{"text_encoder_norm_position": "pre", "text_encoder_qk_norm": true, "final_lr_fraction": 0.1}
Rows from block 6 of the audio encoder, named by matrix and row number. Rows with one number belong to one channel. Each number is 128 + 24 x the weight over its row's rms, rounded and kept within 0 to 255. All counts start at 0. After the name is the row's rms in percent of the matrix's.
# convs0: first width-7 conv (encoder.blocks.6.convs.0.weight, 96x96x7), inputs 0-31, a 7 kernel for each
# convs1: second width-7 conv (encoder.blocks.6.convs.1.weight, 96x96x7, transposed), outputs 0-31, a 7 kernel for each
convs0.66 124 [124 154 147 145 132 130 127 126 129 122 127 123 123 100 127  42 115 117 170 128 144 107 130 119 126 126 131  98 129 118 128 135 166 135 131 181 133  80 153 130 126 135 124 114 129 138 107 150 118 153 130 112 142 126 129  85 121 130 132 132 133 128 129 142 127 115 108 128 126  79 139 128 126 135 124 128 107 130 137 118 129 146 128  99 130 129 127 132 128 135 130 135 155 118 132 128 108 119 131 137  84 133 125 140 127 118 127 121 118 108 129  70 125 128 108 123 128 125 115 132 131 123 135 133 164 136  95 127 125 137 130 160 132 135 140 130 163  96 132 134 131 126  92 122 128 114 125 132 125 129 127 170 128  94 127 137 124 113 134 131 134 170 130 171 134 165 179 138 131 130 125 129 136 135  92 121 134 114 129 121 127 128 126 150 126 128 123 136 128 127 160 117 129 121  98 112 141 111 128 118 144 123 138 140 102 130 127 127 116 134 148 133 169 126 135 124 139 139 131 111 126 128 123 142]
convs1.66 118 [130 123 127 123 131 135 135 111 126 125 130 125  87 142 117 128 105 122 125 131 129 124 128 125 164 149 104 114 181 139 135 128 127  59 122 132  97 128 128 106 125 104 147 134 123 124 110 132 111 131 100 129 137 144  99 165 126 123 137 126 121 122 127 127 122 129 134 137 116 130 111 139 129 133 113 143 137 131 130 131 125 198  87 119 131 123 103 132 128 136 132 145 133 102 125 127 141 136  87  83 109 169 132 190 165 233 106 120 116 166 118 129 130 128 131 137 125 128 121 106 135 110 123 127 126 132 124 127 125 125 109 127 135 108 128 138 129 129 122 122 132 128 127  58 124 131 128 204 144  73 140 118 111 130 115 132 183 106 129 141 122 136 127 124 133 132 122 114 160 131 134 130 131 129 115 130 127 141 184 127 126 163 105 156 145 130 132 135  77 157 120 126 113 131 131 136 104 133 124 129 171 135 119 128 126 127 127 129 155 130 136 126 115 124  64 175  99 129 134 134  92  54 126 124]
convs0.67 088 [104 123 128 131 114 120 117 117 109  82  83 108 123 125 128 131 131 137 162 139 121  83 124 121 145 128 130 126 123 138 122 128 131 125 129 130 130 210 143 169 133 127 127 129 140 134 120 127  92 131 134 180 142 190 120 129 138 127 112 133 101 116 130 138 129 130 125 117 105  73 123  77 129 169 142 169 131 132 130 133 119 121 126 143 128 124 123 123 117 135 100 143  96 126 129 137  96 106 127  88 130 125 134 147 150 121 117 142 134 128 128 127 128 121 116 111 129 107 120  99 129 152 108 129 117 126 133 136 134  62  96 121 123 131 126  82  66 124 127 115 107 137 131 122 103 128 188 123 127  87 114 128 129 126 127 123 134 126 123 103 114 126 119 127  80 136 161 132 102 133 136 128 235 106 131 139 127 112 123 127 131 148 132 114 128 123 154 162 141 122 127 127 128 122 132  88 131 133 151 156 133  97 134 124 136 130 131 120 121 130 249 122 127 126 141 129 158 126 132 130 113 125 125 133]
convs1.67 096 [147 119 130 127 131 139 183 156  65  99  89 120  88 105 124 119  80 100 136 128 135 126 157 124 130 182 126 129 110 135 130  95 124 130 160 138 137 131 130 124 133 106 120 132 128 135 117 131 132 117 130 137 132 119 124 128 128 102 131 121 167 127  87 148  80 108  98  57 119 130 120 152 159 131 116 211 128 132 119 110 130 129 145 129 135 133 171 133 116 117 125 141 128 128 116 113 117 128 146 133 120 127  72 156 125 126 123 129 119 141 134 131 231 140 116 119 101 139 116 130 124  85  94 128 127 145  96  68 124 124 100 116 129 123 117 131 130 122 127 148 123 123 130 140  92  50 115 132 129 126 128 125  87 126 127 124 112 129 119 121 152 128 121 127 120   0 125 181 136 127 134 137  75 127 126 114 135  50 115 165 118 125 130 126 132  61 106 138 122 252 134 105 142 128 153 126 126 122 123 180 138 130 129 163 115 116 156 127 123 156 128 110 129  99  89 123 131 134 110 137 122 147 179 131]
convs0.68 072 [127 144 144 124  97 160 130 128 140 138 122 118  73 102 126 139 128 129 156 131 135 133 130 131 191 125 140 129 139 117  96 121 138 125 184  71 134 132 130 128 128 137 166 112 128 116 125 127 146 128  57 126 131 168  27 133 120 103 118  58 118 125 131 138 123 124 125 132 130 133 134 130 113 112 129 126 135 128 128 125 128 123 138  97 125 127 140 153 130 115 126 113 151 159 174 190 127 156 137 124 140 165 111 123 117 125 132 153 119 125 116  89 130 129 128 105 113 133 126 148 102 113 118 125 121 151 128 123 122 143 128  80 153 119 131 143 170 199 236 151 120 131 121 129 129 132 131 147 125 121 127 129 116 122 115 128 110 125 142 129 125 102 130 127 132 127 130 124 155  91 129 123 123 172 138 127 123 129 126 127 144 136 101 131 130 131 124 129 127 132 127 119 146 124 127 104 124 125 120 132 150 115 137 112 139 128 154  36 130 133 147 114 151 127 154 127 146 122 146 148 139 129 120 122]
convs1.68 079 [134  93 130 120 114 130 124 130 135 111 129 144 135 128  79 118 123 126 131 119 126 125 141 124 146 128 133 123 126  76 116 107 129 150 132 128 121 133 112 125 114 129 133  80 136 130 117 127 121 125 144 138 163 120 125 115 121 147 126 144 117 128 125  96 109 133 122 126  71 132  92  97 122 129 122 127 122 124 127 162 127 136 119  85 141  76 131 117 131 149 136 153 124  85 104 126 131 130 124 129 228 127 126 128 118 125 133 125  44 132 123 126 125 139 102 118  92 128 129 131 123 152 121 109 151 130  90 184 129 104 120 139 124  98 110 125 131 129 125 131 122 127 137 128 136 122 120  36 124  94 117 133 136 113 147  87 124 128 114 171 137 122 125  13 108 130 125 128 115   0 120 141 121 118 138 151  94 146 130 124 134 122 128 127 161 118 127 126 137 124 131  94 120  75 133 129  93 117 116 136 116 124 132  47 130 109 132 131 121 113  98 130  99 127  78 133 111 134 123 106 129 142 115  90]
convs0.69 067 [194 134 127 151 135 122 127 105 159 135 129  93 129 109 128  74 125 128 117 121 126 125 130 152 124  86 127 118 114 169 121 126 106 125 114 130 130 109 115 116 133 149  23 118 156 255 116 144 109  82 151 130  70 122 129 124 138 124 153  97 113 105 121 139 167 130  47 102 137 112 204 116 130 119 119 114 149 122 147 118 149 144 163 102 153 128 125 121 132 127 130 129 138 138 102 154 130 120 158 118 129 191 150 108 132 146 147 126 130 127 121 122 139 143 132 112 125 126 126 172 112 125  78 136 110 131 125 145 130 145 135 131 125 132  98 184 191 137 190 126 140 131 123 159 181 119 127 123 141 133 137 145 129 127 108 140 115 133 169 158 144 126  95 132  70 136 128 152  87 128  78 122 135 102 139 145 128 132 128 126 136 128 133 126 132 127 132 129 132 133 134 156 129 132  94 129 116 128 129 128 127 133 135  76 148 152 151 132 128 128 132 149 163 131 134 143 126 128 106 132 127 121 138 207]
convs1.69 080 [129 113 128 124 129  68 142 151 209 184 155 139  34 107 138 153 171 143 129 125 127 123 131 116 137 117 136 117 132 102 102  81 128 137 132 132 131 120 119 133 122 128 128 114 119 128 130 112 130 102 139 153 148 174 113 152 120 234 128 139 114 109 128 133 120 126 121 147 134 116 129 133   0 120 122 133 116 127 103 154 143 106  70 127 127 125 139 126 134 252 168 127 121  52 135 129 129 130 169 144 124 123 122 153 128 122 137 110 132 125 123 143 118 130 200 125 117 134 125 128 136 129 124 102 130 129 148 124 139 122 124 133 135  33 110 126 144 120 140 172 123 130 126  74 109 134 130  76 141 125  89 161 133 143 146 136  88 129 131 130 117 113 129 135 127 118 145 108 137 128 120 129 128 146 128 142 133 129 141 126 128 129 134 120 140 126 112 148 131 126 200 115 125 128 120 129 121 130 108 226 130 126 108 127 123 128 131 130 139 173 120 117 109 149 127 116 131 121 132 138 131  96 128 117]
convs0.70 106 [128 128 129 144 148 138 149 136 108 127 137 136 127 114 114 128 127 136 115 132 187 132 127 125 229 126 140 125 125 119 131 161 140 139 130 121 137  22 129 127 123 101  85 113 128 129 128 124  95 128  92 106 143 126 134 131 130 126 121 166 125 134 128 151  95 145 124 128 121 128 140 122 136 134  92 152 124 141 117 117  62 131 128 131 130 125 125 127 129 201 106 144 128 112 124 121 160 121 133 111 108 125 128 123 134 122 111 146 124 115 129 129 127 126 123 127 127 136 137  91 127 130 150 123 154 186 164 124 129 132 152 134 138 112 127 128 129  64 116 130 117 178 130 133 135 132 139 130 132 136 137 117 132  66 129 122 107 127 125 140 128 124 122 130 135  93 110 171 129 147 102 255 120 169 109 155 120 144 141 130 146  41  80 143   0 124 123 148 131 125 146 119 130 122 119 123 109 128 128 122 130 116 127 117 129 129 132 127 130 132 120 134 129 130 116 126 122  77 141 123 132 115 128 151]
convs1.70 100 [127 101 143 128  72 127 132 126 137 138 125  89 119 156 123 126 127 134 129 131 130 128 124 131 115 147 123 125 191 138 147 128 134 113  89 105  50 122 132 128 139 123 101 127 114 128 129 133 114 132 144 133 123 155 129 133 109 127 164 127  83 127 126 129 127 178 169 127 129 111 125 122 128 120 123 132 135 129 175 115 103 124 127 115 123 122 126 122  29 138 131  96  86 125 130 127 127 131 121 133 124 118 112 129 128 166 106 185  91 122 132 119 130 125 127 119  93 126 129 221 147  87  99 120 119  98 101 125 135 127 101 189 133 124 134  92 123 129  84 137 124 110  99 127  87 132 144 175  62 200 124 115 104 128 136  25 125 129 124 131 173  71 125 135 133 129 140 115 136  36 129   0 130 116 180 145 131  36 126 125 128 126 202 110 140 129 185 125 137 132 102 132 106 135 127 118  92 130 129 123 111 118 124 142 139 181  85 128 130  13 128  45 172 131 132 184 130  93 123 223 127 128 137 130]
convs0.71 103 [131 125 122 127 130 122 135 113 133 129 124 136 145 154 128  78 132 122 143 149 155 131 142 129 149 132 129 118 125  83 127 126  76 100 140 132 127 116 130 128 124 137 121 115 215 120 165 129 122 146  65  35 132 131 129 137 117 123 131 139 177 132 109 123 102 128 115 134 123 127  87  64 129 126 117 131 116 220  91 126 114 119 170 169 131 120 116 132 123 184 136 113 154 146 126  96 134 128 199 134  87 112 101 134 132 129 128 136 129 128 109 110 128 101 124 126 129 130 128 126  81 122  79 113 126 125 132 132 144 100 132 122 150 126  63 134 155 177 124 130 115 135 147 115 199 135 141 129 104 126 133 162 129  91 117 125 128 134 123 145 148 134 196 127 133 129 123 129 140 104 126 142 115 114 100 145 116 129 128 125 142 135 120 129 127 125 139 138 127 142 149 128 129 158 123 138 115 136 161 146 142 128 126 174 115 124 129 131 119 130 131 128 143 134 126 126 129 125 152 132 134 128 156  94]
convs1.71 111 [126 124 126 139 124 112 114 145 116 109 127 120 145 125 134 132 123 127 123 130 131 139 117 132 109 129 130 133 104 128  83 126 127 126 139 126 127 119 130 135 112 109 123 109 140 128 130 137 131 130 139 135 131 115  82  59 116 130  99 122 157 126 140 124 133 153 142 109 125 150 139  94 124 126 119 117 139 105  60 134 127 136 128  92 113 116 133 124 128 126 139 134 118 216 135 117  84 128 128 125 120 132 119 124  64 132 130 128 128 132 111  76  92 126 132 126 126 127 145 127  90  14 112 134 255 137 118 130 137 196 148 127 115 127 152  93 119 127 130 146 210 137  47 130 117 164  68 140 107 149 113 131  98 123 127 122  90 168 130 117 114 126 127 126 110 116 101 151  75 134 145 114 121 136 135 126 152 127 128 137 132 129 117 121 157 123 129 149 125 131 125 111 131 153 126 152 135 118 125 139 106 114 111 132 127 147  72 101 155 135 125 125 130 161 122 121 126 128 138 141 123 129 103 129]
convs0.72 115 [126 139 149 150 118 150 155 128 133 146 132 148 140  91 126 126 116 118 116 178 135 123 121 128 103  60 144 122 128 121 128 139 122 135 131 127 182  94 131 147 112 126 147 131 124 126  80 151 136 217 120 125 124 121 115 123 118 115 144 129 144 147 122 116 122 119 131 132 133 130 132 140 140 126 126 156 123 130 143 123 126 136 119 114 118  91 132 134 135 118 128 125 129 134 149  89 140 134 155 121 129 125 134 146 123 124 124 118 138 104 137 141 134  99 126 146 100 126 120 111 131 132 131 125 122  87 185 127 130 114  96  85 128 141 128 132 135 128 119 112 133 117 101 133 125 135 136 125 151  53 134 180 125 130 127 122 136 134 138 120 126 122 115 123 146 149 121 117   0 104 228 130 128  49 131 166 116 130 119 114 117 143 141 181 128 125 124 106 133 146 222 128 131 116 158 129 122 127 169 130 199 129  94 101 127 130 121 114 150 135 133 135 126 120 129 133 130 129 131 119 127 122 122 126]
convs1.72 131 [130 133 130 126 127 131 135 125 100 116 121 137 146 133 132 109  84 131 135 128 123 133 116 129 128 129 124 133 113 123 145 134 123 115  69 123 135 130 128 130 128 165 130 108 140 124 129 118 121 156 129 125 129 122 136 127 128 107 111 137 131 121 130 255 127 128 108 127 119 120 129 122  74 105 149 135 129 135 132 132 124 119 132 137 129 118 122 158  97 149 128 130 118 128 116 127 148 130 114 122 136 132 125 122 109 135 116 121 122 128 131 125 168 128 131 134 128 106 122 116 131 133  35 137 126 255 127 186 128 105 103 126 107 138 118  94 129 140 143 130 126 128 126 126 159 105 124 148 115 138 113 129 132 124 122 127 131 122 125 123 121 142 129 120 128 130 126 129 136 123 131 133 113 170 183 127 130 126 130 147 169 123 162 131 113 136 133 117 139 135 121 125 127 123 133 131  18 202  18 133 118 118 123 126 120 138 129 126 120 128 131 129 145 131 120 124 131 119 125 132 128 129 126 132]
convs0.73 084 [127  92 111 128 158 122 105 142 117  82 122 127 138 148 116 121 149 126 125 128 135 131 130 128 129 123 125 117 126 147 141 130 111 121 116 142 128 126 123  79 125 148  81 111 128 124 121 130  95 118 126 123 132  94 129 126 122 146 134 147  95 127 120 146 125 134 132 153 143 119 140 116 130 115 128 116 132 126 121 116 155 121 134 142 129 131 130 121 128 212 137 151 120 122  41 132 124 127 132 146 125 130 130 135 125 132 199 120 144 131 128  97 126 126 134 188 138  70 128 126 159 121 137 124 118 132 108 123 123 180 158 167 121 146 122 136 131 157 117 126 167 129 137 103 142 141  94 127 110 111 122 148 134 143 165 125 140 128 163 129 127  56 112 116 184 136 136 127 132 121   0 129 120 120 103 154 143 150 129 147 179 113 112 113 126  95 119 132 133 174 128 128 127 137 125 110 132 146 132 122 117 131 138 126  84 119 128 145 120 123 128 124 103 144 131 135 123  94 123 113 138 124 129 140]
convs1.73 082 [119 150 126 134 154 135 129 141  80 129 128 127 108 102 128 124 107 124 124 135 146 129 137 137 154 129 127  96 119 129 123 112 124 128 171 170 139 116 129 130 120 127 152 124 141 123 117 134 147 129 129 122  45 129 134 133 124 131 129 136 137 122 119 129 154 125 121 120 137 130 128 129 105 103 114 130 158 124 130 177 129 133  66 127 113 137 115 155 128 124 136 126 108 123 128 137 125 116 149 115 102 113 122 109 150 131  79 126 127 127  95 152 141 117 135 143 131 124  73 125 144  48 136 170 126 123 211 137   0  90 134 137  46 128 141 126 152 133 128  74 131 124 141 123 138 128  99 145 122 134 131  85  92 148  77 134 127 107 142 125 131  85 120 235 136 128 132 177 191 127 135  64 128 124 179 125 126 121 103 122 132 206 123 127 124 184 161 128 135 126 129 154 126 134 157 107 129  87 105 123 128 129 117 137 118  89 138 169 142 123 157 131 136 124 128 131 129 123 126 118 139 127 117 127]
convs0.74 073 [120 112 149 146 106  83 115 123 126 143 166 128 130 128 135 155 122 128 128 131  70 110 137 129 123 120 118 138 128 135 128 112 118 144 129 155 193 127 121 128 129 128 175 150  66  98 149 170 137 124 137 128 129 113 124  83 130 175 118 118 129 125 118 149 105  81 123 106 122 116 184 124 110  89 127 120 124 122 145 113 135 132 124 132 100 133 128 127 118 109 131 124 124 218 121 155 142  74 125 137 168 127 127 164 130  65 102 128  99 123 171 130 125 130  80 124 117 139  99 146 120 122 161 136 132 142 122 111 127 117 161 120 131 186 120  77 102 139 198 142  85 132 122 129 142 123 122 132 126 142 146 122 122 120 167 165 134 115 128 124 134 114 127 119 125 144 129 119 127 146 149 121 162 157 101 121 111 126 102 132 133 132 117 115 116 116 116 138 129 125 127 140 133 122 166 133 139 135 180 136 129 131 128 137 139 105 119 128 124 119 231 135  39 113 117 133 126 124 173 189 128 174 121 128]
convs1.74 070 [ 63 120 140 148 140 112 205  89  77 124 149 189 126 141 132  94 109 130 123 127 118 137 126 128 119 135 140 130 113 136 137 131 110 113 144 139 130 117 123 113 114 148 132 121 123  94 171 118  31  43 120 161  68 147 154 129 109 122 135 106 111 128 122 137 136 139 156 121 137 125 139 131 126  95  96 128 123 112 146 106 106 126 124 159 131 125 127 112 126 126 119 111 126 114 159 116 196 126  88 124 123 156 146 154 148  69 120 128 160 136 138 175 135 166 125 126  90 132 135 111 126 139 130 127 125 122 135 160  50 125 119 115 141 132 127 119 103 125 141 175 133 139 133 129 167 112 140 174 124  85  62 142 132 117 128 124 145 165 109 116 111 126 126 132 124 134 122 128 102 122 117 127 116 129 135 210  76 121 112 133 139 101 128  97 136 143 118 113 195 125 137 132 136 128 132 136 133 126 117 123 120 128 129 132 118  90 111 127 127 128 151 111  84 139 155  91 144 134 123 117 129 140 129 122]
convs0.75 098 [ 85 132 114 126 133 130  74 116 132 128 119 130 127 159 129 130  56 125 129 128 109 135 131 134 108 122 125 130 121 128 139 130 130 122 140  98 129 130 135 126 127 131 133 136 113  99 124 129 135  97 133 128 116 128 113 133 139 126 124 127 236 141 127 238 137 122 126 145 118 119 182 130 132 145 143 128 133 120 122 134 121 135 128 133 125 126 131 135 129 130 147 112 120 122 129 117 126 132 109 125 131 137  94 123 123 121 129 156 129 111 148 145 135 141 125 130 129 182 129 138 133 126 156 128 120  91 136 136 121 129 134 129 127 129 102 110 136 126 126 134 179 108 115 118 120 112 125 208 150 100 133 193 180 141 144 131  67 121 115 132 124 123 141 137 126 128 132 127 129 142  49 122 135 135 124 180  88 106 129 140 136 127  69 106 142 240 123 129 142 123 131 107  67 106 150 124 114 137 117 123 130 120 124 126 131 156 115 127 129 130 128 126 132 123 130 126 122 137 107 108 170 148  64 139]
convs1.75 097 [122 127 139  90 130 125 123  51 134 149 219  95 147 138 127 121 127 146 134 128 128 133 115 141 118 131 125 134 115 131 141 151 119 131 137 133 126 127 138  47 121 129 140 142 119 129 111 126 133 119 134 132 107 100 130 121 114 150 129 121 134 129 129 198 122  28 127 134 130  59 140 113 136 129 124 151  70 104 108 142 141 107 114 131 137 117  88 128 132 132 145 124 114  45  99 123 127 133 105 120 133 112 128 128 137 132 116 133 131  95 132 128 145 123 114 112 128 163 145 186  80 131 133 135 126 124 180 138 108 119 163 120 129 126 150 135 113 120 129 138  79 136 164 127 128 127  88 119 142  90 124 135 144 130 134 124 149 133 132 121 130 119 144 128 131 184 147 129 143 132 131 107 255 130 162 136 128 125 173 118  71 148 121 172 141  26 117 117 131 118 116 143 127 133 131 125 118 121 126 123 147 129 110 126  59 122 123 126 132 124 120 156 135 117 117 122 153 130 121 131 131 120 125 132]
convs0.76 179 [117 133 123 130 132 151 151 119 125 104 129 115 133 158 118 133 137 138 155 168 121 115 126 153 120 127 108  83 105  75 119  95  96 130 146 124 134 152 118 127 135 153 131  84 129 136 139 129 132 109 109 140 103 126 122 131 109 127 122 135 133 126 127  93 128 108 125 121 139 146 115 140 120 128  83 123 115  79 126 141 128 134 121 129 130 128 151 129 114 129 117 140 116 125 128 150 131 132 158 116 127 124 140 112 103 121 115 178 153 151 131 116 121 127 134 129 136 131 130  30  52 120  94 131 107 129 125 120 133 130 130 125 129 124 127 124 135 128 128 148 125 123 129 129 124 149 166 126  62 169 125 134 127 172 129 106 125 126 158 139 127 146 122 127 114 134 125 125 127 117 125 118 152 115 166 105 128 128 132 122 117 127 123 128 134 148 131 116 121 131 123 131 128 129 123 139 125 144 154 131 125 123 127 127 125 123 132 126 120 131 109 138 140 154 140 122 126 127 128 143 131 124 141 129]
convs1.76 134 [ 70 147 134 126 193 130 132 120 152 112 132 190 115  84 126 111 130 126 129 127 142 188 138 143 121 129 138 130 119 101  80 134  49 130 131 125  46  64 201 125 130 128 121 129 111 126  93 124 106 126  90 117 145 103 136 138 129 126  96 141 126 130 125 132 129 125 126 130 104 119 115 120 145 119  91 130 142 131 111 188 135 140  93 129 138 128 127 123 129 136 108 126 117 123 127 127 166 105 145 120 128 122 128 133 108  48 143 131 112  93 130 104 121 134 132 134 126 129 127 124 138 124 125 151 101 113 130 132 118 110 128 127 136  78 135 143 135 154 114 127 100 137  84 104  92 134 114  86 137  77 124 109 141 135 121  39  71 128 130 128 129 127 124 118 132 136 115 127  97 134 124 122 128 162 132 124 124 141 132 132 123 204 134 108 137 124 125 120 128 127 131 128 139 125 125 131 124 142 131 135 131 129 135 124 130 134 149 134 110 124 125 137 122 134 124 128 126 131 136 128 128 132 131 150]
convs0.77 082 [108 116 142 124 133 131 132 125 127 134 152 143 137 130 136 124 103 102 119 132 129 130 134 123 117 125  98 131 128 128 133 131 122 126 128 130 127 125 128 106 134 126 129 184 125 136 124 124 120 128 147 126 115 128 128 121 116 126 132 129 135 127 129 129 159 124 141 129 137 137 151 103 103 127 111 128 133 115 142 129 123 129 127 119 136 126 132 129 123 131 118 128 144 118 130 130 100 118 142 144 128 142 125 124   0 146 129 114 123  76 130  86 122  81 125 120 144 118 121 103 112  69  72  60 122 117 112 151 107 145 117 165 125 145 122 120 107 137 130 133 133 127 104 129 125 133 127 105  98 128 116 112 137 126 156 145 141 137 134 128 133 112 129 122 132 125 126 129 164 133 128 115 176 139 136 162 128 132 135 128 126  74 127 127  64 129 129 131 110 141  98 117 123 152  93 129  90 116 110 127 127 114 127 163 130 143 144 152 117 127 142 148 137 139 129 102 103 106 140 140 141 126 140 105]
convs1.77 102 [127 145 127 147 134 129 121 120 122 123  98 207 116 128 139 128 128 124 190  72 133 115 141   0 140 123 136 123  93 139 121 130 126 143 151 130 128 128 137 127 106  54 130 104 140 111 150 118 130 114  70 121 128 116  51 126 115 178  99 112 130 132 142 124 125 111  89 126 130 159 132 108 145 134 128 128  90 107 116 157 132 127  12  82 134 123 126 144   0 137 128 136 129 109 133 124 128 127 133 128 135  62 129  92 121 143 133  64  92  57  92  30 118 134 182 141 130 129 125  55 127 121 129 144 129 119  98 128 126 112 157 119 129 126 128 120 128  89 150 122 129 131 170 124 124 132 128 163 126 126 116 145 125 126 129 133 127 123  90 130 128  46 129 123 128 127 122 154 162 131 133 161 111 129 142 164 128 136 116 148 131  91 146 127  76 130 142 128 111 127 143 136 125 129 127 130 128 129 118 123 127 128 133 166 125 121 117 130 142  69 132 136 127  90 143 132 100 126 127 120 129 113 124 117]
convs0.78 118 [118 161 129 110 123 129 126 141 144 111 129 122 227 255 124 130 129 126 107 123 120 121 120 109 128 132 129 126 128 134 188 127  92 118 123 174 125 128 128  40 128 129 134 139 128 113 124 142 140 131 148 129 104 127 139 129 137 126 156 133  82 127 145 132 131 127 121 130 100  96 113 123 139 128 111 159 120 123 138 138 130 128 146 136 133 120 113 127 126 119 144 131 129 127 118 120 128 146 121 138 126 146 129 129 128 149 116 132 110  46 121 112 123 132 119 140 132 130 132 145 184 126 158 128 167 139 124 125 117 117 127 135 130 125 129 125 126 115 128 130  98 113  85 130 116 125 133 125 141 144 153 137 128  88 123 107 103 133 131 122 133 133 113 112 145 126 132 125 124 151 132 125 164 120 125 147 128 110  99 131 128 145 107 126 150 122 144 106 178 144 126 131 153 130 136 118 107 126 130 131 128 103 120 134 185 158 127  79 129 132 149 134 137 153 127 125 115 121 129 110 120 130 118 123]
convs1.78 110 [125  58 138 118 160 100 117 128 135 147 142 131 117 124 124 146 114 122 123 116 160 130 129 123 127 107 122 110 126 132 143 115  23  87 124 126 153 143 119 127 129  87 130 125 128 138 140 111 107 122 126 121 128 144 143 129 110 128 143  99 128 134 149 120 137 126 116 127 124 130 125  65 149 175  67 134 132 130 115 114 123  43 140 198 132 128 127 125 120 161 130 129 123 119 135 129 118 135 133 126 128 124 127 127 130 197 129 192 146 140 123 126 128 114 130 130 128 126 128 142 116 132 110 122 105 130 106 128 131 134 109 131 114  73 135 143 130 132 126 126 129 118 125 121 145 119 137 190 131 132 133 119 124 122  60 127 126 114 128 154 147 176 131 128 130 201 117  69 153 140  80 144 124  92 141 126 130 101 119 124 131 134 116 131 131 132 107 138 129 129 127 133 158 183 156 117 115 172 129 127 126  93 119 135 130 111 133  76 131 113 131 130 125 118 155  99  81 108 123 125 128 128 129 141]
convs0.79 103 [130 140 128 121 126  91  64 132 176 130 140  51 136 123 141 131 103 131 128 139 128 129 142 131 128 137 122 129 122 124 142 181 141 135 134 109 122 128 167 128 131 113 122 127 122 104 112 107 139 147 132  70 128 125 106 130 117 125 128 131 133 103 160  93 127 119 128 126 129 104 131 129 138 121 127 135 127 126 134  63  29 130 127 123 128 121 146 180 130 115 127 146 122 129 137 120 105 137 140 131 132 108 130 121 174 197 121 156 163 106 118 130 118 127 128 131 132 129 133 127 120 149 127 129 129 134 111 103 125 124 121 130 111 135 123 111 122 136 128 151 130 153 130 144 107 124 127 103 162 132  98  98 117 128 137 124 127 123 126 125 129 118 120 151 160 128 131 114  88 136 103 125 115 105 128  94 121 178 138 178 111 134 159 141 108 127  88 102  91 129 162 130 126 133 136 126 131 136 144 143 124 107 131 125  91 126 116 137 112 153 125 130 122 125 127 132 134 132 134 129 125  94 121  39]
convs1.79 107 [141 151 140 122 123 101 133 127 121 126 128 140 129 124 124 131  83 134 139 154 142 128 168 130 125 128 139 127 113 132 134 127 123 140 124 132 128 131 120 127 134 117 127 255 122   5  99 114 134 133 127 123 111 144   9 110 126 128 113 115 125 132 121 123 134 104 127 133 129 104 139 127 132 124 108 128  61 127 133 160 149 135 114 134 132 142 135 114 126  94 126 132 111 111 116 129 128 122 135  91  73 125 108 134 119 122 129 115 126  69 140 123 133 128 177 147 114 118 134 118 128 115 135 144 128 125 137 125 120  92 125 104 124 145 156 135 130 127   0 131 133 135 128 113 121  95 134 110 129 131 129 130 110 128 150 128 171 176 133 126 124 128 135 148 118 100  63 134 129 117 111  66 123 121 124 134 129 129 122 115 130 125 225 137 123 136 128 126 124 127 112 132 124 148 131 135 143 139 119 110 125 125  99 129 130 132 123 142 141 122 132 142 102 122 130 134 106 163 136 136 126 125 104 137]
convs0.80 113 [179 135 130 130 118 111 142 121 129 105 139 121 130 135 134 120 126 103 199 126 129 126 128 124 128 121 119 128 114 129 133 121 128 131 126 126 127  68 128 129 128 129 128 117 136 158 134 129 188  94 155 137 153 129 120 133 131 143 122 132 155 127 119 135 134 176 145 128 113 128  96 127 121 128 136 129 121 130 119 249 161  92  75 148 124 110 111 137 127 130 121 134 125 126 148 125 126 128 130 128 127 154 135 129 128 133 142 127 111 116 126 126 126 128 128 123 123 115 128 126 129 120 132 151 127 121 151 138 111 115 122 130 140 109 116 146 131 152 128 127 126 120 127 132 168 129 115 124  89 128 231 181  83 112 126 131 124 123 134 166 118 134 132 126 126 127 126 119 130 134 126 146 138 132 113 113 115 144 136 129  63 116 122 130  69 118 112 145 148 132 130 130  81 124 127 121 129 131 126 119 130 132 128 181 124 158 118 129 129 151 127 137 117 140 130  90 126 127 131 103 124 156 124  29]
convs1.80 107 [137 119 129 134 127 117 132 134 130 143 125 129 146 136 137 127  49 130 142 133 118 128 134 123 128 118 136 119 130 117  93 127 117 129 130 116 111 119 126 125 110 124 125 131 120 121 124 127 128 132 166 122 122 127 140 155 120 126 121 132 129 128 124 126 138 123 192 129 129 128 120 142 132 119 138 129 133 111 123 121 182 119 150 132 100 137  74 126 128 126 145 138 134 118 135 128  76 119 126 133  89 141 133 126 122 124 126 150 137 129 133 113 136 166 115 125 101 128 136 152 126 126 134 131 162 132 132 118 236 148  98  36 138 122 151 133 123 107 125 178 175 131  98 127 131 165 126 130 161  90 110 153 179 146 125 127 119 132  99 138 133 105 120 133 126 104 124 128 137 131 172 112 104 137 123 131 102 153 133 105 116 127 117 104 130  58 134 156 126 129 150 141 129 129 130 126 139 144 129 197  19 107 132 150 143 126 126 124 115 138 144 121 127 133  65 118 122 124 119 135 133 113 130 152]
convs0.81 110 [130 145 128  84 121 127 130 126 150 127 129 113 127 122 137 138  56  83 130 137 150 129 125 129 130 132 134 101 100 128 127 127 126 135 124 127 128 128 125 128 127 124 139 132 148 146 117 140  63 126 137 120 121 121 130 133 140 146 146  74 174 128 151 150 141 139 150  48 138 134 160  96 162  83 133 129 165 136 139 126 130  73 127 129 120  67 122 149 128 132 122 202 128 130  92 159 127 115 125 106 128  65 162 143 133  94  88 125 146 127 123 131 190 139 138 124 128  98 149 132 129 129 106 189 116 132 128 121 114 129 255 131 128 125 131 129 122 116 127 135 130 129 118 113 129 118 129 127 172 165 125 166 128  86 127 130 130 111 111 132 132 128 125 129 129 117 124 130 102 152 167  75 131  83 140 131 128 132 102 139 145 127 131 200 129  77 121 116 134 132 128 123 123 140 140 122 108 127 127 126 125 116 128 124 127 133 249 113 129 142 129 130 132 131 125 129 135 202 132  87 117 255 128 134]
convs1.81 114 [117 128 116 112 124 115 171 129 139 131 118 107 127 129 107 130 130 129 134 138 139 129 126 125 128 125 139 108 113 125 125 134 125 123 124 111 117 129 105 131 120 137 121  57 147 133  62 115 131 117 114 124 131 156 123 156 114 159 152 189  97 123 122 134  89 111 131 192 143 112 104 112 139 205 136 135 103 100 125 125 114  31 129 129 129 126 134 128 118 138 102 128 125 128 171 142 132 124 141 124 129 134 121 109 123 126 126 128 126 149 124 124 134 138 122 130 128 128 132 153 117  92 131 135 149 131 130 145  55 133 126 155 134  22 128 119 133 116 102 130 128 139 128 166 126 132 123 124 132 134 129 105 111 175 126 136 132 133 135 136 138 130 123 132 132 122 129 128 124 163 120 138 118  97 174 127 123 130 202 132 147 127 124 102 165 133 111 121 133 115 124 127 129 127 129 102 129 128 128 141 124 129 218 123 121 134  63 128  79 201 134 131 131 129  50 131 145 133 150   0 106 128 193 180]